A small image diffusion model, trained from scratch: adamw at rate 0.0023.
Rows from block 3 of a small image diffusion model, named by matrix and row number. Rows with one number belong to one neuron. Each number is 500 + 50 x the weight over its row's rms, rounded and kept within 0 to 999. All counts start at 0. Numbers have three digits each.
After each neuron's rows are labels from the 100 images, of 14976 (inputs lightly noised), where the neuron reaches its highest value: "colour at peak" is the nearest of a few named colours to the mean colour under the peak. Only what is clearly more common there than usual is listed. The data: photos with spoken descriptions (Open Images, Localized Narratives). In brackets: how many of the 100.
# fc1: MLP up (model.blocks.3.mlp.fc1.weight, 768x192), inputs 0-191
# fc2: MLP down (model.blocks.3.mlp.fc2.weight, 192x768, transposed), outputs 0-191

fc1.323:501500461656500423496494481500500506526499499467502499487501503500499500502501505514500500502500508500355501496500500501500510513502500500500500499503500476502502500500497503500500499500501455502493500500500697489500517505363508500500503479500498497500500500500501502373500587578408500518499491497499513552501494500500500492500500480500509501503500478404499462493500500503500500529501501503654500500445499500500501500509500501500500501501501500498531500501500485506573499498500500500500423497504842500500668500499509500495490500196500512500500500510492500500510500488497500324
fc2.323:499504498500500500500502500510500499526539500499500500500500484503386500500508485499500501500500500500505500500500500498413519508500501504500464500500500500500500505497482502504501500531500525500500500510499845700497500528472492497500500501505500489834497501500500498631500500506500467500616486503494500500499506509476500501507500499500501500503501500500500500500500679500500500501500499500228491506500500503493500499499328500500500495500514521501505500500497505485508500500500500500496500500501524500496514505447513500500518500500500549500500500507500500506502500544549500499
colour at peak: green (66)

fc1.584:512500504500500492500498510535500524467502504500501464496477494468633506390533476500500493511502502500497468540621500466500499501515569493999339486499491490500452503500495493499479470591497500500505543494496493500500508506499500495489518500500442500501500500499500496512500499500361525510502500498496495548499495535489500499508498511544559476508480481501507518522513500541435500500501500504483500500500501500512498500493500501514500501514498497486501500500500506500530511498499500587501524500535497500500499496520519500500500499500490509500500472501504473499500312484479500499
fc2.584:500498500538494500483500500483500469507504509581494481454500534522460500498463499667585500500500316500523465501500505501563545505494442510471501500500507492500485488489460572530497500572501500538499500500500500500500500528489505512640580500500355502483509501500500502496500493496577498499500500495509469128482513588525497420512491500500500500532501504500501526500500499506563492500496453499500417500470500496399494514476510500503500498500501519500440500500514482500499500500500500500541423500499480504500500605455500500542412500500500500500437537577500500508500500790500500496
colour at peak: white (93)

fc1.704:500500487500500439500586500493500499499525500508680500279524500506512500500503510412534507499499500500500496366500500462377500506500500524500500452502500500498447506494492510441504477576500435519448701500687500500500495499499521495500500500500498374500499501500497635500500498500500500498501504500480497529500500500500500416523525517497501516490556500500572501485591500500500420500572500500485502443527500501500459499480500499507500501517501436505499510505501509513627509500545500570514484500500500500500520369598439500500468500500500498500500501502328319500500417505573500328
fc2.704:502508472512502500500499500500500494546558507502498500474500497500494500500508538500500500500500659500506358852500503472499500501497506490500500500500557478500499500499501573499502500498500512509500696502500499501500500500496498492500500462500496396500501500500500743501500500500560500501501512502472500499501501502484500447513510498500501500500500500500465493544505502499500816500629500497482500497524500502499481466499501500503500499498500509500453500500500432453476500500500498500501499500501500492488500500500457500512523500500500499500658505500500500606504500500452500500
colour at peak: grey (75)

fc1.548:516492503500500496517000545501500495562532484501500499456500501500500500500499498598501500500500481500499469500500500565500500511500500500500500507498406489502548495504489501493513506533504500465500501500499500500500501506426499515500499498500527504500500500500492496500500500500500500543510500470541492516504519505500500438525504500525500497495495497500553500500521500447499475500500501500479509504505501500500530405491500500499500499493456490501497498468500520518634442498484500500577483500500496492503501495218492500503500500500500511500500497501500500493500500500504500476
fc2.548:500495499456507500500248500517500499456501449496500500501500501500499500528500495500477500501500500500495497500500500500500500498500501500500500502500500503500564503499500602500491499349499487461787500500500500499501500500506466501502500386492497500500478500500500503507500500506500500503505500486518500500500495519499500514500512504500500498498410499500524503499501500500500511500501500507499496498500500500502505501464445500499500501499430557500505500500491502499171496500500500500500500500516500500502500376233500500500700500504500502499523511498500500503499500500500500382
colour at peak: grey (61)

fc1.224:475501500655500467514501507499500500500497499501500500500499503471611500502501501500528560502500512581475501498500500523499412468613534440500147492500501502500507506506500490538500518503501500491503503196500294486500500518501515501496500501500500485500501500500506500581500402509500537483500484500500445520500521499500500463527499499500505434498576515507492500484500500476498500500500500550414505500500493500475498498476500608491500500481499501511498500500500496500500500501500500553491464500495334501500562497499500500499500500500455467500500314581496500523501500482497500503
fc2.224:501502513511501473488498500502500493485512500500509500499501500495154500498500495582336500503500491500466494500500503462486353517514507500500496507501500503500638503501396508574478500497501501502509500500496273631500500386501497515497500500500500499685481492500500494500500500492490500489500503507502452500499500491502500490495522500500500501570500501500500592501511500500492500500508500500500497491500500510556500512514410500500500499500501522503461500500500446498513500500500500500500499500509602504500534499499500491511501500500500451497500185502500500500501500500488500499
colour at peak: blue (53); purple (25)

fc1.588:502502500500500495499495493506500495499472681469500483508500500500552498402401499500778501493527481500432685511500500542500569549444530500571500471498388490500500475500346502528464500468496500501354501501478506504500501498596491501509449536500517501349500500500501499465500499500500500596500486500490500455502439498420500523486500510495465493506511499517500500500500500489501443500500498223501501502499500497500510491420501499491500500486500496523499501502500459528500500503500500500506499500497520494496500507507489474500502491500500764500500495509500500501478500508475500499
fc2.588:510499500494499500500500534488500556417475503534505499432500482499504500500501529274498493548500497500472311500500509503516567526518499500474499500499500501500442500504591500502479500501500508520337500497500500500499500568497500507501786357501487532687507500500500557500500500501498500499499487509494501462499500509499500494438481503500499500523520499499598515398500500499551483498530499444500486495429500499497225487497506500501500476500466502500733500500500501500501501500500500500498499500494494488497500498506506500503453500500500492501499507496500500494497500499571500492
colour at peak: white (35); pink (27)

fc1.325:514499500500500475502501499500500495485500502503500452496519515528368499492500501500499500491500499500478500498500500512500623474500498503499500500504480462502502501498501504710509497513507500500520503500491500500502497507501500391497500497500500501500500500500585498500500500500500500501500498500500495574500500544501500528494508512496501500500475495602497502498499500501500500500500500503497509499515502500499499365468500500494500502501474500487501500542500471499500503654500500500500500500501500430499500479500506501492454500500500497500500999499495500567497500502500500403
fc2.325:495499500490501500500500500500500500500495499496500500500500516500633500500526500500502500505500506500500500500500500500505619500500497500501535500500500507500488500501511501501513500500500489500491500500500500500500500608501500501501480500490500500500501500500500500502500500500499500470499500500500500500500498581498500500500500502500500499500500500500500469500500500500497501499501500500499501500500500497502500500501500500500500495501500499500546500500500500500500500500500500500501500500501500502505500500500500500502506500500500633500501999497500500498497500500500500490
colour at peak: orange (27)

fc1.197:504500462500500429475500500486498500501611500500500501587486497500500500530499498501495500490500500499501507465500500499500500500486500500500500467511487474494502447513441497510498501500649500544502496500577500500508500463515498507743499363499589501500500500499502489491500501500500500548495507505500499500501470495503500711568499500471492499500524499500538497483500500493500499920500500500502570489507500500494470522487499500512500499499500500512506540545504498602510500500502501499483492500500500502499499423500500500269502500500500500500500500500482500504412501499554500488
fc2.197:500525512501500496500500500495500500496477500500509501500500500496500500501431500500499500500500640500501515489500500475301485507500495500499500500524500508500504500501523500500506500919461502499511500498477502500499500501489500500425501500500482499550500499500500501494500500492500500669549500489575490500476498498450500362514501498500500500481500500500500500507500682500494500500500503505500500500552500500513469500497496500500500500499462497500498500500500581501470500500500500500500500500476500510504500462172501500505407500500500515500502487502500500491500500500494500526
colour at peak: black (75)

fc1.112:507499496500500569501498500501500494500488513493500513499500491486563500395451500774540520501500543500504499500500500456500478518500500444508482500491501532500501500500485549537302526476501500517338487717496622529499499503442499494517484500500520502500501500500497500469500499500500500628546513501481501496503464499500500500494495500487499479500533502501497495532500500500499500500567500500511503500394495500500488500536500513504500498499499486500500512505504470464500543500516500589491500500475500500501493550567500453509500500489500495500500498503501500453501500898546500432
fc2.112:503497491494501509499500500486500489538462500481433500547500522509500500488534481511537500500500497500615612502500503501500498489499576500506500501500500619500625529498485563510457500514501516499486500498500171532500500506501394505487500500496474527388500504500500500542500500529500502506500490516500499500439458485504483516492532520500493496501495500500492514500571498500493497600478453493510401519541500500503358463499531500501501471499504456501415501500500503568454500500500500500500500500500800502509499499527469500512563500500500502500501499511500500328505500278419500496
colour at peak: white (93)

fc1.416:496500469500500493484500437502500500526482692439500481509462497504542499418499500595502499500500485500468499499500500500500454494502663501753500497492492524497593492715498504597370612395500500505501499505464506493500480524505500504571534506500452500500500499502531566545500500500500565689500496566217500500500482492449500534441535496503500501498500507500500500499500500495499500500500500592500500480444499498495520500412586499490500500500499499572500500500500497551500488517500500500500475500500500500499622465512502424516500492500500464500500495501497500466466500515499500500
fc2.416:500496500501446491500500500500500500475500525495514501255500498500495500607479513275493500500500527500503244494500520522576500502500513497404550500500500501500498448503502547501499500486545505502493499500499500496500500452484566500502446404495432569651495501500500566499500499480480498420500498468499498500460513500476512459407547495500506516482522500500501502224500500498467502479575500511510500467371500497500354500669501500500499496504502502500541500500515500534500500500500500500532574500500499502500517498500535500546436500500500505499431501500500500524490500500579500491
colour at peak: white (98)

fc1.488:500502516500500496496509548412949501499496500499497539500500479473466498497517503500627501501499501500501511502500500501500284497531512472500452506500499503504447501502500500500501502484500500497647500479500500481483507505498640501495555507504499503500501501500499500502501494500500549500517500506502498533498493522495500495520479497499500306501603515478483368507484581500501442499493499371500489501502503503481504465488537582499502500496369502495502501494500509499500501500497500507499497500432499499500502504509507500491468500500402423500500491501500500497501501499499500507
fc2.488:494381509506432423498510500502500502498497502497619497500500485475608500500422501486306500500496500500517499501500432507503283502500497500509465501498500500500495503504460354503735500500501480498725500498500500491500500657507496499498606500500540500383499500500500497500500503500497500500605498506500500498502498528508500492500499500500500483519483500498495505500500500500188500498513499421500498470530500497493467488501502500501500512430458450500500509500538419500503519499500500489510492500498514500479512498538495500497579500500500552500516487500500500529503500517499500512
colour at peak: blue (28)

fc1.386:507501469500500511500598498704500503469494501523513410513496690514516504500500501500500453500500500500493499493550500500244503512501501501500500486499472445500501498500499499501500499497506500509438500500500505361500500499500499853500420500500502498500500500500501500506500501500500669500500500501502522499501454567498500501481501516503501489500560500486500500500500500497500500500500500491502500504500500499500500518483500500500500490493553497480499499536501501492500499434500500500499612498793496515500499505500499500488500500442500501500500500519500500501500500500502500500
fc2.386:500508499500473500500790500485501494508496500532583445511500040492457500501452500511519522475500500503536501501500545501555500498534502471499507491500462504500504500498498498499441500434500501502323503502510487491500500499493475503500488500512493518742497502500500493500500500481501495547499500498504501500500500468500515500512503513500500480502556494500500484503500525500501500500421467500497500502493500498502506503494500500499500499490656543500500500491500504509428500500500500500501473500500502548500500483454502520495535500505500502500504517503500500503501500505500500542
colour at peak: grey (60)

fc1.129:501493567498499326504502502375499542502500500510491533506500300478500500514505501495499501502499501499497500500500499509504372500499500500498500500476500484502493500500583501500510499555500500502490500500500492541502502500499500507500600500503502501505500500499500473501500500495501486487678487501500499500500497500500500500495497315500500461582501500499500501500499500456492511498494496999507499504466498499498505502534500502512504510476500501496491505500500501500500501502500503499501502504499500505500500502496500502500505500503501483500501474505500504498500504528502500505
fc2.129:499501497507540289500500500504500501499500500500507500500500500499499500500500500500500500495500506500472499500500375500589429498500501500500436502500500503500461500500499500500504500408500499502500500500500500500500500499507500501500501389500502500500500500500500505500500500544500500500499500504500500500500503575500500503486498496500500499503500500500504503500500500500505501492500500412500500500500500496499499500505500500500500503500500501500512500500500500503504500500500500500499500500500504498517500499483500500500497500500500000500511417500500500499500500500500500500
colour at peak: blue (61)

fc1.452:496494500529500501497491607458500490498498517529650522498564504541442502323329499532500497516523600500502453527500500475482524500500719491598500484500497500500498500485487502500500459612490500500500520475500500520500499500523500382500500500500437500500500500498504525519500501500331622520505502527500491595503492472439500500594511500489532500466499500489511409514501500501678485500500500478491518500500577503508477500510501501501499510501501484440429496500500549513505531511742447500495521457461500494500529489526500456500500495500500501500500578487500421460498282500493500461
fc2.452:504501279499521497500500500505500510521402499466660510448500483446582500499500477497497505505500385500344510521500500498458445517502501484406555500500500486500491529498437608519484500500500543497500492488497519542500500469500493488570441500501327500502499500500500483504500492499542499499500496486532442808499490494526500467543600500500497500424511500500500482503499500504478493565686675518499492489473500483415485513495465500507494441499499603500562500500500500488499501500500500500508405500584465502515493500446501500609500500500500481505450461586500500490500500498502500500
colour at peak: pink (56)

fc1.759:499502500546500495502500518499554511506500499500500499500500501512500501500458504501500440500500500500540501500500500530456503500500501503500500487502479469501500497500500500500499500512507500500500499910497821494500497501479508501500502500500500500500500500501505500458500554502499500515500489508500501500500497500499500500498514502506500512500514481504500248494500500506500465500500504507553500506437499500526513455501500502492481502495457500531500500500500494508494500501500500500502570416515745413500525495500503500497452500500500526500500500347498500500500485500500500513
fc2.759:497517499499652500500513500501500500509506500495499500499500500500400500502532498664504500500500500500501490497500501499428510500500501501500478499500500503500488500499501501500522500506501500502498500503499999534496500503497473506500503500500500493695497529500500494356500495506500499500501502501505494500500495524496498500501500501500501500503500501500496504499592552499500499500494499490508500496500500502498504499502500500501500484511501520500351500500448497498656500500500500500489501500500417596505500500502500500500500500500500500500500499500500500513501500500505500473
colour at peak: green (63)

fc1.58:497501500576596503486493500511500452510501496519500646494500516543500500500366498500516426633500520627505501500500500500499336671530498564500441511512500480500492499501500500500500502499499500499500500480500601484500451500417548456500433500498489498493499500497500499431500426695500500490514505500498459512505500437502500498500648535476500616454500470500502501500500597503500470503500500500206500499491509499489504500500507497500492501500495501494500500538500503499500509500592500500500545485455673495500566441509501499488499500499500418500499499533499479500504500319499500474
fc2.58:535467435475498500500500500508500500501499500499499495500500444510450500500500500500500487290500500500506499512500500500389422505503500504500497498499500498501509511491500501500414500393500508501497500347500784503500500235503566501500501503499499499564506507500500493520500500500500500502503499485471498297497505498496500500421499296500500566464500500500500526501500459500499500500499423603551500500500500499495467493501380500483500501491502397500500502500501496500499500500500500500487500500525353518492500582602502500505502500500500498500489499368500500504501500488499500500
colour at peak: cyan (55); green (27)

fc1.322:486500497500500589501500499500500500500509486502593501498514500487504498533500468505500521536500544500520590486500500571500492312556500500500500493503470505501491500500523499492426500492496500490500601399512372507500495500502500499499500500497481486500500500500500500534500454500500500539500503502499490501508471513500500500495498501496566492500499515500500487416500500506499500967502500500486488500500497501485548500544500501496500500497500473499499500503501507501511514500501500500503449500500409501500449501532495500528500500500500500500500504468405314479500283513461500409
fc2.322:487501546476501521500501500500500504500628501505501500468500508500500500636499500671601484502500458500433444466500500501495520530510500500536500509500500498500740502472481370501463500515500501531503473502559683500500500498500498500578499500504500499446502515500500684466500500500564500476465492492506502488500491500499508497498497498500500506500487500500505495404500499500500517500501745500500601476494500501585607501480500500500500499499506501500447500500500596500500500500500500500510628500500387503491500499533490500490493500500500500500486501456500500505500500742633500511
colour at peak: black (44)

fc1.198:452500479582500540490500488500513431500501499440500426500500493629619522500500494503500362500504490500497499504578624518500408495510490498500375481498491501506514501505500510500458516604500500494487500494508497498500433461466504564500500500500495499499500501500500500524500622526500516499516501502388516499504498496508500434494571500500499543509497581495504476506500501500500467503501500509500500499494512500414476499494500529497065500495500500509500502522500500500478506500520500577487575393512382498500504500409496500499500500353500476500500487547500500497500436492517500405
fc2.198:498500496498500503498501500499500496499488499499104520502500571629511500500499500499500452472500497500493500501500527500449483498500491510500499500500500504500494496499487500499538500540502500494440500884499500500500500500509550500496498499499507499497501475500500506445500405499499500501500498496500510573501502501499500501507502501500499500398500553500500522500498466500417500500498500500447500501500500501437503500501500500503500483500538487500500500500500503499500500500500500500498500500494531511495500492562513500500441500500500500500501500329500500505500500724500500501
colour at peak: blue (33)

fc1.170:492485500500501501499500514508503501505500500506500503500505499500518505499529500537541496551503500501520504504504500500291363500499503499501497490485499508500499495480500499493500487530499499500465500501501500489500499496352500500500512500500501497499500499503497500500500500577499500502498507502500501507607500494498500500527498500500499503505502501495500500500500501500500499500500500962499502502499500500506500500508500501507499478492500500475500500511511502500496512500512500650502500500500501507500455508500499500503499500499490164500500443500500500499499499589530500499
fc2.170:500502489501500500500500500505500500497500500500500500500500497497381500502516500237731500500500500507500500501500471513567486500507500500325470500500500551500499502500533501500315500500500500503448500500500500718500500500500500501504501456500500499545494500500500500545500500504500500502626514500500500500551513507484503500486498528500500488515502500500501497500469497500662500500500500492500496500499500494500499500500152500500500500500500505500552500500500500500507500500500500500500500500515501499511500500500500500501496500500500313501500440499500500500500500500500500474
colour at peak: blue (47); cyan (37)

fc1.639:500499500500500551453500499500500498597674500500499500494503503501500498514501542710500501500535500500500500463500500500500501501495500500500500529499542492501499497493532464467565477327492500616469511501560500500500501500500499506538525459500463472500500500500447338499500504500500500500500512505508500503573573498500500906626500500495477501500500500441559500424499500500501500500500500499500500504498501502501474509410491499500486484499516457500500498505500502500427500473500500500514502500510503575511504376523423500500476513500500500500500500494486479545467500501695498510
fc2.639:494497519500580499500500500501495500816487500497489500566500505500473500502500495500528500500500412500500501482500468500495499499500483500502500500500500502500500532502493700500508500589496500587500490500503500500500500500500506500491500413496503497545519501500500500500500499500500500500502500525502500501502503502500500383500494480500500499502500500500915500500497500500508448500505501497502287501516500499500501500444498500500500499504519512499501500500500500488500500500500500500351500500498500483489500451500656499499502500493500499500514500500500500539502500494496500477
colour at peak: black (45)

fc1.439:509504506498498482514500500499499498218500489500500500479480502500486503500500483500500499500499494498508502500494498499508500500495500500498501499494484432501537500499503564380500499502500500481510501499499500501500500505494500499499506514503515502501500500500503488500500502492501492548391507572518501498494537501493500493499498505498512500500564500498496501500597500500499527492500500503501482503500500503501684554502493484478500500504494501503502500500501561527484499502491501498500498501504500500500504500557496503494510500503501520500503500491500502999483500499504499488
fc2.439:501496500502494500500500500505500499666499471497425501577500456500501500628532501498468499497500500500494500516500495491503501501500500504501501500515500469500500571499493286503499500508502500561532499500374500500500500500502447500503500500501513459541490500500500500499500501519504500500500463512521500506393311504492500505501503500500501500515519500500500492499583515500500500500501500505500479496634500500498149498500500500511500498500452499499499500500500500499505500500500499500566500500504500504501500511500500500518535500500500501500531500503500500138499500500497500501
colour at peak: grey (71)

fc1.22:497501505500500500502500497488500500501500499512500500500467519498499499493604503500500498501500500500677499499500500495500499491501502498500500530500500500501501500513503505500501505500500500499500505496499497500503500500502500500500500501500500499500500500500500499499500498500500502500486499500500498999500499461498500501485491498500500500505480495499500500501500500500500501500500500504500500499510495500506500506499494499501500503507510500502502517501501502502491508500500500500503500500500492511500500500500500500497500501500500476500500501522500500500500500553500500502
fc2.22:503500495508500498498498500503517537500506502484570500500500498477416500501500499532516500500500498500494504501500497577505489513502514506491501500500500448500479499499498499543523504515501505503507499499494501510500500499500479499507501500496424496504491498500500519507500502500507495498501515480503477000418542295501500499498500404500500512458500501500500500494500498500505494501478533449552491470500500486502488500489499500473500494546501464501512500500500500488501500500500500500500485500501520497507519500495521500476472500500500499500451519499500500500507500503500500494
colour at peak: white (72); cyan (27)

fc1.225:500501498500500411487490469500508480496499499612630676500500500279663500500237492500531478496512500623501501499500637494457380540504502343500334502500501502500500500501507500503538566481497482504398505499496500508491546502500559500497451500500500494500507505500500499500500501615500500498500502499499509482500488491501500506503501504423505478498501537500500480502601570466500500500551503496488500505500716501501499531502500642499500504505509472504499500501500502501499500500500500510501501380495499501500504500531489500511499500424487501500500502505490500499501496484500500451
fc2.225:501495457491453480518500500503500514499505504504645372503500420425491500500454500500288500690500500500510501496500419500502425499506490636501500501500500512500490500501454491500501500460499501500142500500500545476501500371503574500501500498499508498500497500500500487502500504500500499500574500501495500474504509501495500492505512644500503483636500525500462499506500375500326500496499490511504501502491500499501500498500449500500500500490544500500504500500502500497500509500500500500500498500500500515484500502376502500499616500500500499500493370500500500504502500594498500500
colour at peak: blue (30); cyan (25)

fc1.429:500503500500500500500505499499683500486472499499500500501499504500503499487494519526503498502500500504500497501500500500500499500500500499500500501500499493499503506508477500669500503510499499504499495500505500487500500501341500497969500508500469500500500500500500555500500500500500501510513499506499502499500487500500500495504503500561127504500524500501500500500568500499499498500517501500500500500502501500499500411495500500502500501491495500499497461497500500461493500499500500500500501498500500501500500497501552500499500500500499498500500499500497500516530500500462500508
fc2.429:504504524501500509500563500500500504548495489500498502499500501500503500498502512500532500500500359500500500536500500501585504501499499500554500499500500501500494507499499499502500500538498487543499511500507500499500500500500500500000503501503462483497497500500500502501500500496474347501497500500554488500502500500500500527498500500500154500500500500500502504478500500500500471503513504500504503475499500500503500509500500500500500498500503501500500500500500500500556486500500500500505500500500500494503495500501495500497500500500500502500500494500500500500490500506481500576
colour at peak: grey (77)

fc1.50:501501447492489586522502446500497500500619491447428502499500500490496494503510501492451499496496485476499618503491494499510506498521476500475511495493499525511509471508498496592553504542456525636509499502502501504502497461515485525500504488502467501506497496502514500500501500491548489492501479468501499514499321464511500504602476500500497500499601500500518507486500473493504500499496497507497499491527495501502518499513502515495523505465481571446501499498501366454509500562499512496498507526499499500500497451504429510486500501525507498500516504523505516000485510500494500531
fc2.50:502501498499468498500506500500499501550414501500784499500500500500500500504491501500498500503500500500500472500500500503465493501498503500498483503500500514500499500504502459503611500491500500390500500500500500502499500500494502500500491498500493500510500500500500501500500500513501500499496499526499499498461667503500500548528500500500500500505500501500451487500499500499506503498505501493501500510518500500502511500500505500501500504504502485508524500500497593500512500500500500500455500500510500488500500448520515502494500500500500499500501502500500500999503500502507500478
colour at peak: black (71)

fc1.238:509502500500500592495503500499499501509510485544500502507503499500485491500467507428496490500500487500685497500497500511500501520455481500499500500502504491500480500494500509501500490502500500500570500106502747566501497490494499497500508477500507500501500494501500500388500514499501448477702499513500677514500500526500500500494501500495499500506490499493500499500499500468500501500491500495609504502500476499536500395500495500500500514500462500499491486489500500500446463500500500498502534500499766444500508500509502500506502501500501497499500500469501500506500500516500500500
fc2.238:500496501498472498486500500500500500500497500510485500497500507500491500501496500488500500509500508500516491500500499501500502505509477501500493502500493479500458507497569502512496500500500478501508501901500553499500500500495500500500492501500500498501498504500500500035500500506500500500500500515498501500503502421500500497489499500500500502502502500500499467507500500500501501476580500500570475503499500493500500496500496500502500499506500498500501500500500502500519500500500500500501571500498679496499534499499501500500506500501500497500502501516500500500500500326500500501
colour at peak: green (56)

fc1.343:498500500500500499500456500499500500500499500500500501499499502507501501500500500500864499500500500500500500499500500499500500486500500519500500500500503503499500500500502500503500508500500500499508500500500536500500499500500500501500500500500499500500500500500500500501500000500500500498500497501500585501500497500500500500496523500500499506482505495501500500500502500500500501500501499500569500500487500500507505500501500500500500507502519500504499500500500500500511500500500500500500500500500501500500500504499499500500500500500500502500500500497500500495500500500500500495
fc2.343:500494500496497509500496500499500500501500500500500499501500500500500500502505500493508500501500501500495498499500503500499500500500500500508499500500500493500500501498500500500500500500499496501500500499500500500500500500500500501500500502500504500484500500500500499484500000370500500500494531502500501500486498498501500500504518500500500500500500500500500487500500500500501500500500500499499497500500500504495501515503499500500500499499505478500499500500500500499500500500500500500498500500495477488498500500500500500500492500500500497500498500527500500463500500518500500501
colour at peak: white (40)

fc1.304:505501500500500501500500496502500553506500500489500500501499500503504500500498500500738500512500500500501499500500500501500500500500500500500500500500500500500482500500500505500489500509511500502500500499500500500500999498398500524500498500500500500500500500500500500502500500500500500500500506499502499500500499500500500499491506521480500502489491489571499541500511500499502500500500500498500500491476741500549493500500500327499500500501518500500500501510500500499505501500500500500500495500495500488500500500493500500500500500500500500500500500369500500470500500500500500503
fc2.304:509506500487499511485497500499499500499500501503500503500500500501495500500503500500500521500500500502512499503500500499500499500500519395511511501500500509500499500500502499501495500499502490505500500501498500490500500499501496500500500499497498498481500000500500497519500500500500499494500500494498498500499501507499500500500500500500500499499501500500507501500500469500500500497500501499503500499500500499521500573500496500500500499495500458500499500500500499498500500500500500500500502500495508508500500500500500500484500500500500500499500503487500500489497500500500500530
colour at peak: white (49)

fc1.262:500496503500950437499500500495500501493481500508500500500500500500500499500368500481500468504500501500507509500524500516500519508508499500500500501494500507501500499500506533486407500499474500500409503547500773392500505504501567520500472501438490500500500500501500512494490541500500502498491515499502526496500510492500500480524500500507500503500500453507515487492500500504499500550497547513588498500498500496504446500461500500502379500498501519498497499494500500529514522399500500500487525401498662502500500501504500451500494500380500500500460500372500478502513485613494500500
fc2.262:506500499484448412500494500497498500525508492501494500502500530504499500500500473498491500499500500500476503500500160435488498511501527502500470501500500494500462524498502501500499500499500515478496500365501521456499500500492500505500500559502558497500499503500500455573500471502497499491551500499500540509499507500500500537500501479500511500448500500500503484509501363500555503544501849498493509501523500501555500500502512500501500500521479469502569500500499594497491500500500500500500500500500223505486500501517509542500506500500500499500502501435500500501503500721497500509
colour at peak: green (70)

fc1.524:492492450500500527494503501498500554500497513495503441491498596500498500500501392500500499582536607500513478481514500477288473524500500581500500525495546523499500518500462492507464500444681500404481607499454501500500498501500500579502375506500500454500506500501524717500500531500376513513500500499474498474531447434465489469478657482501557590389584421500500447488500500499500500500500500453589511532557449499516472500431500500508484499499501458545500500583500537346517490503503500527505517500567483500500368500527460500576469500500500491500500502510354370501493395513529500549
fc2.524:500503501500412504500501500702500518457661466383470510274500501527592500501498788502504500431500633500532484519500503459488470500500513467521524500500500497500500531498512391501498500506505504536500541527502499500500500486501416500500395530500500495500500500500500538518500490452357500496501500502479500531483488525436500502498503510500486419498556482500491506502502512505484500548492571510506485464501500500580390499693507500493500500495508498501500500500501714502500500500500500500528550500515503507496500525500511500494533500500500432500452483484500500501502500500391500540
colour at peak: pink (44)

fc1.692:501500501500500161499500494502500499500502500500500500500498500500500501532500500503500501501500538500502495492500500500500500500500500501500500501498500500502499502500520502500500492494575500579586498500597500473503500500588487500500499263500501429500500500498527446500500499500500499484648498504498500499536499501632500385499500501500500500499488499513500500446500501500500501644501500500501500494500500497494499501500500500513500500488498500498500519502501500086462500500500501500414501500498500500500500500499501500499502499500500500500500498500500500500500500500502500500
fc2.692:495504506500499112500500500500500500500501839500500500500500494500500500501501501498639500499500506500500500500500500500494500500500610500500500474506500500500511499499497572501500500343500500500739500500495500502500500500484499499500500501498500499531500500500500432496500500500499500617500504503502500499502497500501496501428496500500500500499500500500500502581500500500499492500500500501500500528497500504498500505517276500500500501511439498500489500500500499500500500500500500500500500500496500502513500500500500500497460500500500500500516500500500500582500500500500500502
colour at peak: black (99)

fc1.220:497502452691500509501503436499512663506434500519500497581500368513500500497500439500502547493750513524500496502500500464405498503501506531505500465495500500499500530500500500502484500560501500452500550500531501500497491534495500463495306500500464486500500499498503416497500506500499500500513501496459497501500495486475500609540501544520500525604561452500333499499504500520500500500526500497499499505534360498533520496485500482500496500499497498500514501491500567454492501503499500515542499500498495498500501500465313500726480499500500493500500502500507500498299499500381500507
fc2.220:500500508502470498500500500597500501496422455500561499539500550476569500499546680471500506330500565500519559488500504489463450497500604470524494531500500472500498426502340543500434500500500503389498546500500500485500500468504327497505314495500494540505499500500500450501500500454503500500513505498500474544500496491426500729510587522500504495572469481500546535498500504499488493618498524532519500475428500501506523500608500500500500499499499491500500500500507595513500500500500498500354514500537504515502500511522723500652569500500500492500528541502500500435491500490559500517
colour at peak: pink (39); white (27)

fc1.144:520500498594500482500491482446500530493499483453501601499517478438500494493494499499620537498500500500498501501500500493500332500662498377500140535501500501502543517525393497503498590494502500500500504500501501502470501510465535546499498496500500490483500500498497500509501467500500499500506492461499484503523502507504500495561471450476506453517507500462501498492500687501385495500493497597500507513482498500480495499498504815488500500499495500499515516498500490503493499500499500500497473500439483496501496498500500499502498500500500386500500393500499500516506499476505500500
fc2.144:500499368515497260501500500509500500497504500500500500500500453496542500499376499506501517497500494500501499500500293483502473498500522483502649504500500501500594502509504500503470500500500492501500500500497494500500500147505483498500102501486525498552488500500500473506500506499493500486507534501500500438488499486496500500499543508500500509539499500500500501504510516500442499480499475499500501488492500492493500498457502500498500502500483497502504500500501499496502500500500501500500489500500509504497500500517499500499501500500500497500495498512500500444501500499487500500
colour at peak: blue (44); cyan (44)